A small sound classifier, trained from scratch.
Training: muon at rate 0.0078, 20700 steps, batches of 128, held-out accuracy 95%.
Rows from block 4 of a small sound classifier, named by matrix and row number. Rows with one number belong to one neuron. Each number is 500 + 50 x the weight over its row's rms, rounded and kept within 0 to 999. All counts start at 0. Numbers have three digits each.
After each neuron's rows are labels from the 100 clips, of 14976, where the neuron reaches its highest value: "top examples" is what is common among them. Only what is clearly more common there than usual is listed. The data: short read English sentences (LibriTTS-R).
# fc1: MLP up (model.blocks.4.mlp.fc1.weight, 384x192), inputs 0-95
# fc2: MLP down (model.blocks.4.mlp.fc2.weight, 192x384, transposed), outputs 0-95

fc1.214:529527462464572465450460402429541593477443476460466486549415514491507525482517480473475610555588492529454519436520493422491564538492506483534465565561491468554475458464522561537616503521501498419491550510556559537533518463588483568514546534561538596447507394522384611449422556501515481456
fc2.214:483433528553555564459556551539425569462473525455453531573488507489458531558546453427552411493477493586450560518445519399492452435515481522538465542464448496534463469546533489401454488459421440591584514527527440505472462422563424505492415501523484413567423583411530463487545401574567560662
top examples: voice: male

fc1.187:579451514623478519510520528538537494489508461449453568564594480500511591585491587410510567545484490518630519473484475493474467443481535456494483443418504500553489412504547507435533406474516426471542533433500444432511446481476477493435456513575467544473468533517422538527412530503519414576
fc2.187:442482434550520455437530526418439524455444522527480496497442470485465516501517449518496452525500370439408616529542510496504488453479473588472547481515577468508483525464553529520433518566419513582435475556512583534534576545512579572495598442394519463443565500503469476511495544520454571525
top examples: voice: male

fc1.1:605475531535496494547520496470531474445555496422542448468551534499493603539478583478558499579536528465558490461456469438513483548457446461494446501496464490472537426604517520407518507494486488482387512509487471498464575495558529508502551468493547400596512488474487461456513502527511479479
fc2.1:566595506432497481490458484498514548546460476506339518448523454462441412497438458437553514538469508534467515513460489495519542483469428474488579459441565560466503571517400526497481462524558451559483520413524578417599486447538450528502508551569554504580537475472557528514445487475603554545
top examples: voice: male

fc1.126:520444506398431555503552509518499560472578499541555501459365501539546478439444560550529541621519551454533431551515468557550455444399550477546424541549536549484529553498529484497507546523523458618562536530495511539515624342574504493488482480509541484549590418402553511497418495462513477508
fc2.126:530446415522528563565537460441397487445569483530476570535562480508392482536522509385375351491497477514529540489544546524468491490594485512470523591505489514449480468542505529439574576471501476508509500488543506453396482614503513547472526458515449476559491456485529550528506452432447522521
top examples: voice: male

fc1.340:555458513487555470438567466464505434602555474455477548495427610542528472524479565578484479432422561628488525501542404534514497477532499513504566478531479532331468579455537510400420534515517491525434509474433501426539522552514524445512496413542549518466508532498442441526502505537450469533
fc2.340:539578469536511423523481557474568464496471514531491478512532572462445516593458397478483474507581532534449396496477554495513442546549544396529508514487556456431562485468463576611545460569481531531499525593540493411616511541469560517528437484544530533534532536534473448491528466465372472532
top examples: voice: male

fc1.321:547540524458490515439552511534515451457492461558495504492527537530400528538469506416483433466450503520454515492414472436480445464517565476543557472475487501474530516457587518449414664514457508559454566409501510475502516480478588441543448515536544513506392535505565519518616484434466519414
fc2.321:472474413589443558525457524521466485473447436533520464501605471441487453468566512618488614529482518443518511574590482559554620490492436530549565483570479613549481456503523407533475445436440453557560489493466496463545504559460444553412480512526470538470472440470417447502513492402424564549
top examples: voice: male

fc1.226:490563472455554457396487508562499503509540375498561476434628418478439459467490571397478536465492482506374479407538467497467492360511545504448556489535570421488444570538524483553496389501456536517444532537432484471509516488545502519507556460554494458570558549494528476496572503508538446582
fc2.226:487515546493453497561433484463438526550511625473387473482427602470491602539497551521521446560570501513568477526423477513460500527462509491523482596486475543433559402569430502510439492459448504485547491592502494487595523646493520418569396502506525501523539436545562456531532488542506574387
top examples: voice: female

fc1.92:508606423473515552506540460436582611530419450554512446504531513484547511441546600521586422542506540503436469495559562521498481459554560569501471465441466584490441476442527510506497482590529440424490540596488520505481499480518634494505495478461538549517511441509443465516495454435444535473
fc2.92:495510616626545507513498463566396443518443466453492522475556420588589481489469524453554480460493508514565457545506417433529435473504416421524485515562609532470473458525430452531539604601566502582431469551577509463560524463457471382504466512544435483495512457521527398480470524551489485518
top examples: voice: male

fc1.364:518521470488465445433555471403530466458583538600421511465472529469454503508480490413509554478475462554522434481398502529564487462535525471452472434500480529479472455562505489389502419458569511573521476440539550550529500442536531420501477498545502447488596451565510558516522522591595482546
fc2.364:461474476502448496472471457533596509473492540386497451446383588618515443518550486493480491498536571494522556451599459433507578577513488465464562512450506501508555579491404483449428403497376425412443456482533481518479511575501445552448455483478435534499539596492536474469506457527503489541
top examples: voice: male

fc1.33:444516456432526428457500520452551467525429512501493611556413456538536513444476490499583490560507553452512513437533452510486475490523508444520502501574625533462461476451544515518556485502583529448606425486463480486490466487481487498453445509528487428387405505510455606453469520446550468499
fc2.33:516533478535455472561455494554639514398516428480452446514480563475543513512530353481503474453420493477558444478555594452419475502454397560423429475544526589582319520567524565492549453555494495465462424532541525556484492535486519520402476455483479527538527459505499519430524404422521531531
top examples: voice: female

fc1.75:479493487536556473532513551539485551588450554545490548494493534557518479459573589470435526528513577527427557512481414466554584510488482446453486526459427492393677473459487507449526416426509516394560435512503468476511506519523608613512471507576395560489467420535545477530469472513517443470
fc2.75:479513607488536497448493529524521400473552515460533414539467592549445497481539391462574477469453494428519411550510442573505481520466424569580552467498545481570489470543575436499490444572530463494496448537539458526527457437526471400446543539470528501442424577562481529451609470569485487495
top examples: voice: male

fc1.17:513440486543483488468443504377557552569529506469383473417523492516506549549580494477379628539556464543552564544541452562523492544570330459482441549530501502525482501536399580531535529540526539544568451524569544472475504497542465506400504515568458566611459531418390525495518546494423460421
fc2.17:555519417447548538581472504553519443474442447445536481532462489519514425412494513492532462414491529485372540538524578519590468509471568414430565428549479513548590531431571475511545508602486449421527487491509485531448467500555499539564417398475486499436461526519554459502557514513531495545
top examples: voice: male

fc1.71:433494403431477527560501550571460443496543419441514572486490468525512509519520457507556501432577570490467526524590511559420517587391447485477499494511473527495511492511541580487516505572538502431461525443475557501457439495532403517460462563415564558582438558479545488437552438542550406549
fc2.71:557569509573542484421508414469484586573389525534514499475488550542517475353510545514431465556525511557523506525448484461512561447592471540456480423475429491545553511461541492492485467474489598519557472508542470422522538467531461410496532464591532503400473408519547488515509498493492566529
top examples: voice: female

fc1.229:468520456414605541431518517508467513522582589470482445398537554515512453538619420464545486585494540517406481515450498488575402490484551565515486462530484474568492625520544451482461502491489548599485538408479447430479526487383434549538493552452518486536564437471455624453621450442558444477
fc2.229:553393453501474486506552469406478552504528551488549482635515486435513502529491487558547497474608529474524580521523466497479542489545477510531497549469469403505510494497412431477532629391472470515487557585494509533582514502455498381484490496514517485515542498448474450533409460684504494526
top examples: voice: male

fc1.68:425566468368569471514444526507508552473529571482478556532473535503512525488581427539478565501618570610411514429523497556465497514477484539532406621552451469537501484417508573520580539518458500534510467467587517423518409541476467454523545509508360594481431524515457428455406477518455422622
fc2.68:521428510571467550506477459525495490501514478603565569484486360450554475473459505473491494460492540401542493492426469492416506507528485486495467437491468393486499583653545464479541593507472426482577454522442467508553533539484528581436483483499531464477559550439555573573663523463528661448
top examples: voice: male

fc1.351:521453571531449427602399516473480539481554523544551541467583410449537560485444572430468552458550511417481590430528489493603517538488477551436513514393446455479564493437444495439482490445431524505557531590444475593552566543463409496591488524455448504451477590550508532549518520500512491428
fc2.351:440481583424502519558511456472447540539478594543517474523470500413520443571570465430483532541469402449497475573509509513519512411463499446590513503486484516479412444530476413554448526456576510462470528422401495437573447343461501483436455509533585499527584473526490449536632411527483514492
top examples: voice: female

fc1.261:465506488479554446509422546492510538589661603516528384527484533472506534542587589458481484540521482409487424507552556463483546480343491511497463437523470503490508507494475464475487505570475402456525545559569459497519487552466516484497556447460499531519494517437524521485574486592477552576
fc2.261:471541478468450588530522518480544518505469447502450560465523488485550472468545542581532450394498462535588545526456481501485533534544443557471536447555590573424460520518384524551508469475520502440465502542439439592507466583491505546433533563649503587455430505474465500473435589452442547408
top examples: voice: male

fc1.362:552592508408532598422489485552487465575595429405447552437468455509499426549530516591478449569495469440507498488468442477577531355424411434487531494456394526498548563441468431548500542548541579461498539392485487605467453467502544437512428528554531525456574521542600498526588497490459581627
fc2.362:455444434652479564510576427552488471463501566491580501492565550486465612478514530377448517497500473489588504461494563571436442462587553472524504562458493535480462487569490519499457442402485413490527503603493461470489510466482539561433574557442540475568525527464396505512529461542497481535
top examples: voice: male

fc1.70:513493497524531533505586521501516558561486563483481418333446488494501471451476499528508542554549532389529480574482437442568500555529419549514504435590606504518448518610531422487490381512504469525429535504452476461484523602431560462456510523502542425426493511535538491548499500482417514472
fc2.70:500469482465467536479541496481563590439510467564556477435516543423469490531504521544545524427496473547433601463490501570524497482498472468435489551508491481490484447419436490522543572542527565518425365460497418540625443523554375504527555515467425489547532498526524445497511497461494470549
top examples: voice: male

fc1.194:463539471568526588529432516456545474408440549479585507538457533552542469509450505473457541434482549542458415574555529539511446476497625530512554525458381498448497482555463469502518574521458452601488489552393608498367514500473600492406460439428455485500543511530496406470474445441415593526
fc2.194:528559459394480447497563502490518525635423485463489526512480461553456456561508558500563550577516531530449525539515400511490480500477438446510436401490529514545515468484467452427521490570552516387507548529565549439599536478381465453589539440571548556540517430479551490545497537522444459506
top examples: voice: male

fc1.217:425564481469561458561477497494437516546490476534470480564511446518509594450516433578598482534486492456404477475528474511492475527551462487534495467548473560464516552498398557428472538609571482571495396548650518518475528493497464466570522506474326498398570512464514568415472510541509497490
fc2.217:500542465447472525494461453459545544523522533573576521518467485481618399370363485422443567508586470540567445446622449425478532497475562574493454580479479499515425510385492475450520420422594588426481567519494475583490505431474480570570534504555573492510470568573492469553518484482513472509
top examples: voice: female

fc1.42:566510460551454490540535530563486513433499444493361556447593517500453518456496513518451534504534400476496530453544493523503557525509479495455513593516533455550432501488464585481519525485494532568635476478488444512502523541521473562477462511489515537489533443512517457402507457542544509502
fc2.42:435459488446472546432488547388544608498498480488485550525405568423443561554529444507442524545438626470409497534530480471558527509506503601531465423599440481515520603439477461515483498523454534508421523564542474432524433446492515518471525494460576475487539568558501525506416550472554521440
top examples: voice: male

fc1.371:552542447489577461499440521497576554497528533543613575548619465512444508552469521550504495501418481467542433425436503396480456523517478459587454498470546538508525471486518529518569445493517517548506532506486471533437495540495498503515487547486542459619320461539491490512556583439491498491
fc2.371:502428538510475539566530461424453402394475459477469400400465493539528515397516453514466552400518433520467496368561548517601588496580539564427542466503501500524493510500524476489529510503500470512529438518459527478486552494493465547429448523525590539485576601445507478523446463480444527493
top examples: voice: male

fc1.12:492486460540612482444507493588537436492509422560460489493481516563490509470531461519484584508583425518481526544525398568481472448470494577478503476463518562472477493491493490421497472442538492495487595536518515444474515501529467420510502502539440424496458386492407532472541601447556617488
fc2.12:459519520526501584473432513515485553437492379439467389526522476422457536499493556532575454401545509464485497509478473526510489507586475500521388556481568508468479429481466501533419497544481440543494467453533491463419522494572473545491486605495508461537492568453515483534477545567489476452
top examples: voice: male

fc1.24:478431494598449444515529547526538644489471488449414451535585545509547562518476482457501457486499462491494541563509534546478493517484461443514528507575457549539518557474471486499503479473486555544493511642608543428455447497485534454450528548504593486545406553533503503509498548592513398566
fc2.24:538570442378601510461460506533381410485456424549583520453475466511462443425630517546433492454477519471535492533499462448466585437473500506523415459525454507515529548608495488573539531553469504564508445414481447519509408496487503568476473396540457578508540504549582591528502456492490509501
top examples: voice: male

fc1.382:538527498482569447481444481502501523532612488485568495507437546615515527417470416491453568420440589465441487519495524429542534536435506505413494525597472531558483440450476495522479587485489464521505472552490577472583445546501527583472514403486554516466644426514352411476482495550536471509
fc2.382:444500546487496528475438434509509476504486528473585508494515434478482515523511549578515449616494443484510509389604539522478554533486427555527566546488572398388460539517525408530540454515534515502524588533512377454561455494499488513460504552476516580462522513514548514561522453433531522507
top examples: voice: male

fc1.60:576522540416484463524516535536574548480474623535467529453479510559519557597459470541447455492513556569535516444484593432516484443532490456514465459516501624471533498544574516460479415565471470488549525461504496505414518545448479479457496478437527444500533472397396446481491424503484386503
fc2.60:538555587538490446493513506438501443619489394484606496512526560480478516477474506374532462399480433510474455533588446500585464519540473508503425478470537415511580534512523514441521668534435520557530462530483543538476427445473461500510480638546410469410455456566568459495476484560483594522
top examples: voice: female

fc1.65:570542515526570439447407507508480471472474491512538516428508390518516510513553445502463476585449498540493449406465558500512599529517499435515464514528555549604536530447419523507467518426510550566411531518404478475498476465532560458501424503606523566473492518439491485406461442580518501445
fc2.65:436467594513477547460495536520500500464563527448420382458524484597507542495532521477465496403482475504470521452521443566527425500576553449487520467477434426486507450523490536536521478452437501571488512492527370433479518460473455451546539517426501471563370525533575516489505519436445520411
top examples: voice: male

fc1.48:412488367549593554433574452490455539545435489413442455429433488505518521499611509431507500516519483536466463508462496453487541445499523512487486507482471463462516533539527466611599487528502536423402537461436514436508488405468492528483422500476450450495498403486504470473433485565593486515
fc2.48:532534491439478523506515395482552447567485558420538559474457540545495552462428488463439524518506507478496511433492555495456390480495575474520435500500459522590520394568548529469474577458492459528510560537478490532502530518551419372515523537492496475596558619504495408510482551527462497511
top examples: voice: male

fc1.247:541514458418568471428469467580470442473534458543574468539496541551474580537458615495538522455421419563470477495569528476487413614516583539589542446513490484515452472505499506487598493443513522606499534380481477438519577444592547433499516489570538468473447593545480508575501529520460570535
fc2.247:496577560536401488563559540501548442650479514384446582534507581500531418473442529478510488500516523605500429504553544541490461554441508492442446526490499495470587507499468541493451435504578499508511462565534554515525423523503488521550537536496420452467560530444570465481485488528463461501
top examples: voice: male

fc1.295:583519474533532558539481471558620496445565483546514506552523430473589544590493544481480505564454534481493498376529378489471513487515527460588494413478475559560472539475491412473573457483537525549507530496494494452528488409439454500557406470466570546490484483516392473463501600456495440546
fc2.295:469436451469454532498466459448471520523535545434465428501493538409528492520541419506444511476509481465481483498481575542526407490491504566474386574462534469475500458500553649559425561562559460536530363485550537574530499482548540429456585540511461485513406622532464449465551434561529450422
top examples: voice: male

fc1.235:485537470543495444513428509482461554506481600506504430525478561544502462538547515506456450572476548399516521492585515521531591478429424511543461489475371547499487512519489522616482514472447467484445504516491550459485493538585507509574477649608534535468535402479411459522532479486498483559
fc2.235:444492504484469564467517467529435481522470456503501513429503444478481508517482484532423505473521481539557473586501412432500465487463544440535476432522524522440571564524469453485490449453571527616512466562587430507474546440370441557492482518539520449468408522536529569538432473474474547585
top examples: voice: female

fc1.69:504432510550487518482473521494573441434573424497555428436510542575535511528609503546459533575511444508501531457579453443542460494616439494457441474512546458449435489474507454461557464519468503412536506514491538481504588417553646472524566406581450470460498464492551608453444576562551483508
fc2.69:424495523531505527442589394492389580468489520516414497536578512458442511536416521502469491471456441470586565544541531495446498395378498537465477482522462510480436484483523521489540499541538526500473437518495539585418521502513521553493538462453595407636429524443547386510460542525472455539
top examples: voice: male

fc1.109:445571418395453495559432505536441555482309485459598571452575539491452495571517517560437495454498480496493442538526452423492438465553529414518574474501505558546531414465523572499528505537475473495518522482511499475590381514501524411468476471516540462365556536534435530443499508551488501573
fc2.109:525517596524499505508449526499507420524602466476539533455465496461474470454523541436527529474521500442500534500493519599486527578451492427472458595455512538505511464354543572457406393496503642517478510410432538520545585493478399456521550414509483595527405522608459499501433476547511468537
top examples: voice: female

fc1.103:603456535441543527460452487478513477466501460528603487513440534489498467545567490469523585491489403468492481392464487577472489622411545502514549485523455546587535529562450396530532504548533461518494458477451561489531541525588529515535557612583583405490501501538523448512514447458421404478
fc2.103:496429431586551492504536556469556510582565549444464508382511404482529537556464483451552477462604577419514517487519496510487579538542409505580459463447549516432504481508499558444480466456513523460601522523589469461414506483522497535431504488443577576565520519567514446566479471460402491548
top examples: voice: male

fc1.2:582480524515484488430495466501543541563489528518489535561525517487603460532522511451423495556487501542490533481468547488618518463630432510449515512464413425433530621454501555450521452441540456507444506479485480469508379485541551436423493569478485487591443508508560462493511483530519485545
fc2.2:511395480470526541472489539481531506519519553505489492502453451467392481471519481506433535520471476500423513537575506531450413521493624496472514512517556502497558471512395545463507469564433425408509446552498459557422472498426567537583427495559546503512529475567457522529487504524478570519
top examples: voice: male

fc1.345:519502449536569591422510458486535505399486485519479501557568533525581579510421506497482486512545493421513510487520482525505514492419457551504485586565473396413561528475579460448571484459495545468592463513568443451504518552447534461495599460486537524524455427503430537481530555404539500554
fc2.345:530553438478534450561497545583400501521512617476407535529509578447430486596505512468479559473484533417470494486452550573563509513450573448432580427541556575503475530524492433483518435621449496464536507575488485433485382531479479538527550457536454531487523538493527454521481505560495426466
top examples: voice: male

fc1.66:546535491605366539482498485496569483537525485521544508442516444505519578477519470428556474509487437391520587438522534506487533482443473444452461517530586518494465541484433472506562475428494546476468521588499524455537505540549500493474515494503496483615520515551466543560650512501521490529
fc2.66:455530487525599569548526595536443469461475506508507521475535509467524450517552462527493532474545485480448403464425528554488482459531497558433530479445533420467662537474627588469483544571555474458510486375526499404450497464468589514439519455476479475421474528456506500582450513483532407610
top examples: voice: male