{"model": "sound classifier", "optimizer": "muon", "orthogonalizer": "newton_schulz_5", "cautious_weight_decay": true}
Rows from block 9 of a small sound classifier, named by matrix and row number. Rows with one number within an expert belong to one neuron, the router's apart. Each number is 128 + 32 x the weight over its row's rms, rounded and kept within 0 to 255. All counts start at 0. Numbers have three digits each.
Before each expert's rows are labels from the 100 clips, of 14976, where the router gives the expert most weight on average: "responds to" is what is common among them; "band" is the frequency band that holds the peak. Only what is clearly more common there than usual is listed. The data: short read English sentences (LibriTTS-R).
# router: router (model.blocks.9.mlp.router.weight, 32x192, trained with AdamW), inputs 0-191
# up: expert up (model.blocks.9.mlp.up, 32x192x192), inputs 0-191
# down: expert down (model.blocks.9.mlp.down, 32x192x192, transposed), outputs 0-191

# expert 26
responds to: voice: female
band: 4000 to 8000 Hz
router.26:154137075113101114168131068111119159134124108093110140089123191134137102168105125131118154110149100130155153135117157172105102111081127080104108101104139074116130164166081148140174097106183126054086163128071156136222122087201082119162078132152131089129138185125120162119096143137137162116170157168143135159161130153143120049170128187141180138061143191154137149150114219137130110072108135138198190160098119157131123144117136159055095101141162109104165065089137107149100097125162145112120102099123137124095150151134128149106088142114135194122117133082088125120127107179085135082
up.0:108138114069160137160154162175056070116117234166146124151112145096139122077096091149091113138157106134176083130185112115069069127110120091187143119160047094136081166121143128107190117157087147111162173100134131131117083113148176118152131106086171131102097132140150123133116064134141151201102074135115120201128088136169138078090106117097143148132165106146097132106133145126087161085100153171106161090123127164103148159142090096135161129135158118151082127143059140113077103075098138128159137138140115115163109110145145122093134149097172208196144159098166169115106142157099109168
down.0:074106124144091101107145141139121135107117110085143118116147091103101064146122182152112067108125110167117097154126105136180069134154114084109172163141217153122102116137145061145133123122170067148160098099179144164134089164192099107161152169135161110135218098111082156143197147085179141068113085101119118110109156106119133080155121115120091170114156179159121091114142133193139108126175184102140091127183140105145071123100103154164113119119079100096142171104166142164165081136166100100107180133144142168103120183132120053124109134100171118119111121096075087092134166166132159163
up.1:171120184085103167115150089112146127146103098126133099105064087123083150149128165153144131044088134091143146147157145079151131105112168153173086047094197106126201082178131149134131146111164126131139136060031146087160117141133170135131137120139101163104084099116179105103128089095080101094136168133131133114085146159079105144106101130142170100160116147142100179191130087063126162132133114161108116125106153209120141114167113084096101140119146148134093144141130152169122121183065167218150110126153146079147140100151105155200124113135104142149160123130160098177117098128167152123
down.1:127096102175037092154143095092117173105136125107150108108123118152132118151138140077120102177236184135132100095123169139171156088120105047133099155110170161117147130113170143133114103130163148153104146140079106116145190122176149173146058145123106190115087096139095212133097170080065152137132102175170120109138128150153154130115161085127142112144169111140139164142169170075109079106127082068123121141135103155126150131075152176087142129168115083130176078112081140140102133150113147096100120101131113105132077131161161108109157137102170100100073152115154165118157152052187100136
up.2:172123100164159105150169050125106143096120177147132091159096168194127113134134179214125116140110100088137107148105150101166149153136104205170083070131111129135180093086094116094117107094131153159139138077107103132101144111112120168135121147133104145166124088127138184104160127158160128142131131167140114074098174110108159172137117128169119127116125119099116097140102101172103176121175097143152115065109111144107113146147084118095137121146120187161154103119115076144219106123171107116044080075200094111147137199145167147101082169113160118048131127105116125139144047127168118087
down.2:097081128154107107160080221129088111102114108130150116131148121063041136121175144136149165142128130143138100123169147160158126101171097006141103157089122139113114157183140166123123099115146139096082152169127102080122114119081101068152100153083154119152120105134136126165115135098157056184121155096169164153165062113098101146091102130076102165136144110093162118118184175162121119134118103154101110094158133137133176092111074114210151148115121123150122141118124142082098158181139115154189175137109156186132098127103105143120144154117119169159153148116125137098073173060174121184

# expert 20
responds to: voice: male
band: 4000 to 8000 Hz
router.20:078086073105088124154064103190132148184083136095129158137151145084150137079143114113140150104148064217065181081144127158123052161142139124136122162098090135097153175167167098175115169165118122129165102138160141152138108136108104177130119074155129088084190112134132146116164123144164146142078108138151156110190171120086088114121148110081105091090104106107157167145133124128097187169169108135148189085152109126126119181064135161104148095172092092113137169091137148056119154143138093145159145155149162091111120101121102137076094118146075105158116113150109186097136139155103102070
up.0:137108179082139138121117177158119151156126085166176107087154137169180133149122121131162118177138166101184195192159084077076078115131157117176157156134158105125105164141166127108119081128133152123148127138070133098134112174085123093097125091067137155173068163125126111169104164178105161114138147117121130046126068143130175140178147136115119151155150077105112109119142139071087093163103114113099096204173145089085115142095157102115096087126153111098150126064109097121116130090172147138089139174140179149080132167083151128185149106068121130170153073119087048167138130120151111145
down.0:191119146165124133140202136116133135119179117164118058062104074066138136133122089130161147109109067184097129122182167065081090098077117114128132155168118127189114146105174144170134139170099148085150173148153158086235117137126098140138121116104107073134212085076068179125130132151091193147124173127178108087148081117156132084088133122085087143140121151138163143147137147073131029094170112159116127142107098103101135127139075143093125156149127155107089126170150139143117106112113143166130120131146099135176150130134134150127141138109161102088157089173149126119088152140098143153
up.1:162110150109168120155082164109112150163084110173078110123158065094166153084039148184152164150121154115143163108186075097093109152137131115090161144128138151114110108074116163147115100176026130115097154126146166168143122108166085120146130149089144153142134102148110154158070159141166107128176135140174128148174086168130143170146165162107156149120172101084145114132122139150148135137102166090057141121220127095093097080130107127115064125103045129108156123124130104088102116135121170090144087166062165140077146159184132137153066126158160066096151139138133102093129134101128105149
down.1:110114197098112119094167045135162184125159107142113151105132131110160160155156114127121145110127093197087135132128159107128129138081155175151091185140200131128159204157169108125140166125118101132141141141070094046059154193114178100100104102176145080109099096106135155208145095135130130095081107108076166155106134118118163095160126130101156136159060145123139167098084089094116084106171102150160088119107115157159118109116109098149149136166088137111121094094117180139152137116153130105071095116122083133199102077098176170125130111109130094169144159110104136180148076137115198115
up.2:115112140140187054122106094171154143161112158148206183082076084129169144131104136119128152119111103125171167103111143218131139070149150127098098139122147179088054184088150101093165131148148082100146093122129116174115095108108086135095125153143106130079104157176139126131189127113163123108145077114129139116169156178085091094140149188080068143092103100161181044107112118098157120109154125133129158126105132128106108117091094178167169039127139138149161092133096107085153159155140131133146131123160147124135220133154110129166134130160083107107131106164133131192109122067154092104
down.2:131133123131111125134145112119130161129068115147085144126167132125072145115175111129212178117177173131114141100129112119079094142170174119167134187116167130150119080184037134170176102104124098125093132148117083125071154170116152115127127129132132139156124112113135137101045136144114145110117103187158137123104076124129145124144191043178130095145140110109097216141133130101093136149112140105134077099170208111102121174096158130056098152118119126086130159086141111162180136145136177100155109027107100108184087144141154121129124094135167073153167126156109077088155079123154130125

# expert 3
responds to: voice: female
band: 4000 to 8000 Hz
router.3:120104161116135129057088162115173101167149102123142178109115107148089122079140166110080165079121154136139168226157174121117169107162127041155120145132140123122208170141156129136150121169097133126111142141122103071098129145073135096208123096092110120129093149126075099103170129105201154123077107139108145134084141097075112100136121107133094146120110177109093135103146100130077071107105126175079164111133189128138104191133120074042077128145125098188183131144175110135158168164114096173120133120136135118058093108079108101121151152160143122120130166134142143113134139095068160140
up.0:091153148114121111143138157139148125125068155127121171092169104165127169177156169109130130123097108091200122167149130111157076094191103098088161136163102197125109155089139159121167156193140191157091123097153133084121112139095192138139160100106090100110176105045132127095170156157131141106131112110126145092087120103140088112212095095136151114106119151139163165138140116086129141120100134136128052120107214138069157103159159156084142116134148134113098135062120111111127089172067153153082079180141158139105189091160178079088180185123116107100108095078105110140111105125109151123
down.0:105162138157145165122115058084134104115155147119145112102105148113167136122141065100135100096170169125139142067118149105159160164151157152136078121148122054151195145153143107122120115136202095158162123145068177127167099157119086132116100129184108171104153115115126122114123135135104172117096123123204063152116081138097131110058156121134125106059112126129112192184170157113105100081144127126100195162158113157155175121127079167157095100105084151099127154124176118089122096063075141134136161196118129124138158100099047153122098146156144130124180162089090187079112157112084137181
up.1:118130110116132166152101120121142094146152118101109111154160104124085151092169177115104092133157143112096199152143157155117111089152123165093127059121098129130064143092094130154106118155120154139133098091112095070119121147137131129119180095120118204064082138104131115151142090064144132131128150200104137083108167121114065165182144138132159130064141184120144131180173160145146109112133136041118161120092140178128161090109128137145182115166126120106155105107078123110120182117127154117138046180122143180097119126198143175184074099144166139103120125155188197177097074114160097066
down.1:173103140188127128160135151089100104114088140107155090147090128100193150148115143122130128145169043119161073127091100040180153119113119178113139109127164111127177100136163122157113147170160080164117117167146205133137121151095135110130120089160132122172084096081147118133210166140090114100110157090151103135137143134103150097111122134126139091155091133139071170148032117095100149147117151173180137107126143097141086174108151131132085122079129155190139166109074120100142104144143105088099176131091110162151110108094144114062125170072190127181104090101187163182146167166134116092
up.2:118148140159109152108072149131140109106218085130170144106156128151084119099087108121057130109128125088146116085158134085120178175154056087170098142215135143136150138133129150166137095118080165151108132070136110134080079117121141133064120161121152123119113156166149103154183066087099136134112108147132149098120182151114146098062183138084149119056120092117105118116148095125111057134107090223151150116160106140167085111161128157079143143099146136126106129108128120125185141143102192139078164142120116113086090104166214123136115180148107176144116121171135105139150124148180157181
down.2:147141103108103127139118122139095181160152101109067065108124114124161128142161156122102121123158099148143178122116134127117130090090165148129080095067164073139128082141174151105155153133051120160098080109075132093069138142125062178132127155139094158095143080128168169107094178178157118071098148110108191113106068118091114121142145103139107138120104128149137110144156127151135156166179096095119149178134150121134168121130136121191088122135171119148104169152142220140141147156138042150143080146173184101181147141071112172157130181127043133066127128111168099164093177102082138110

# expert 2
responds to: voice: male
band: 4000 to 8000 Hz
router.2:104157147111144118117153183089126116209135107155117089106170137111173124165180185155135148136075101124171153145176087138117131106143181147136150115134116076111143084149106113116120183147135093154135111163105136119148185171174148165083161139166083179151171131125077100126145120103094155165121130122149090109164182143091127118095156136098174163186115178115041112060121121171085081135093171088127115100125135120093184130099161123176165127165069133130058113122120135107093117150159118172162118081145156077092136135121134090096095108100085061160111120173150164203171192116147135143
up.0:140077164074094160127086099126139108139101137147115168125159105116117095120108116123106182189133134143122157137118092114144225126116138121148100132102162096162089166127185092086159122151066178125109158118165126146152118113157143126125147089186138157137138075079112129110137121114121103070136136076109064148162190147178121058115117117142151071163157111153122102132114079120173115168119153081152155137148079177171107112111075155132125129121132110109123176080107036160063100178100136178176123111152141139076130123154223175181130152105112110106179141142193124166073113110110118097
down.0:106176095150132120182157127141130126124172137128116112160105118069127136138159157148170119068180153109140080146209136101094096123133121081126100144139113136114146136140088129145145167077185101118102103114056099092122119182113119159115093081103190119080071123165149158141128140115130108184085157167124222137144077103066116141095238133160108077098110093150104112077156203136111133134112126121147193120149104113136139152130174097124095172092155124089128099186143132124146102120141127092043099142127113129119125164109083090156142071111136120174096133119106140177177129167168173166
up.1:123129101128120095079147109152189119081167133124089116108075172103115167079136148123158042119124157158164159150106141157125185136100123086083157126117137101185196071115155172171103120085146109125069118179203198119123169114139134094130142090136201093146111124150156144146173150077114077184061113159137094100180146165106127085095136187177093099154105116072129144133140127119124116168137131082101124122124141183151106120150147202148132118111094165119101052117056187092118148161138172090168167114097155089115137148142120122140143107085103115138159130168128105118129082130115127091
down.1:134181151146127174131156118154145127200098090115151157146127126148171075157146121164104138115114102140082116068081142085125078146159107124165113149152125121107046202129140087127146180174108129171208137077068148093138125145152138174126133110161097128096134173123071154113114137129093156130192169091134136140105091133118091145174118056149152119087155129132098134098113133123129120081131128182150152108149150024115089183108176092125164149128118125114184203138180105134100132103135090146155135102108058143111088071092131138122144099143189121126098046088098157143148169126103142118
up.2:114114154132136174125102091090134144091104173120113120053130136127107114127078119195123174140131163152136145118141096146186113083083188155155150059127115099105097117098099135090154142148148095191095105176110114142150139055083079123117141145174079173126167101115095193102153134159158208124127124126153166168060184151138076099119118154212085096116129100150115077078126104125152143086090116128140145158148178115121138146168118110134121123207169124138102141124130139113135130109114122181178139070153167102157114097089120103098155123131060199167119089135089133121137115145166187066
down.2:116131117094108118157182132121118130139129079145120133119152137136151081098081200064150124156159112117120101130112116025104118112146122146119117194089144183117147122147142111161138098117139142039134210065155112134125146169175110131143117121104160123187103089147169109172076156174106085140118106125162078134150143143160185157118103148092116118118119145102123105108155143102093081185105137118143100171088102104132125110067055181110123110036157134095110155202196045141127135150156138107106135127096131115160172136184116122137117128168170135103127178154181134146079128106134087169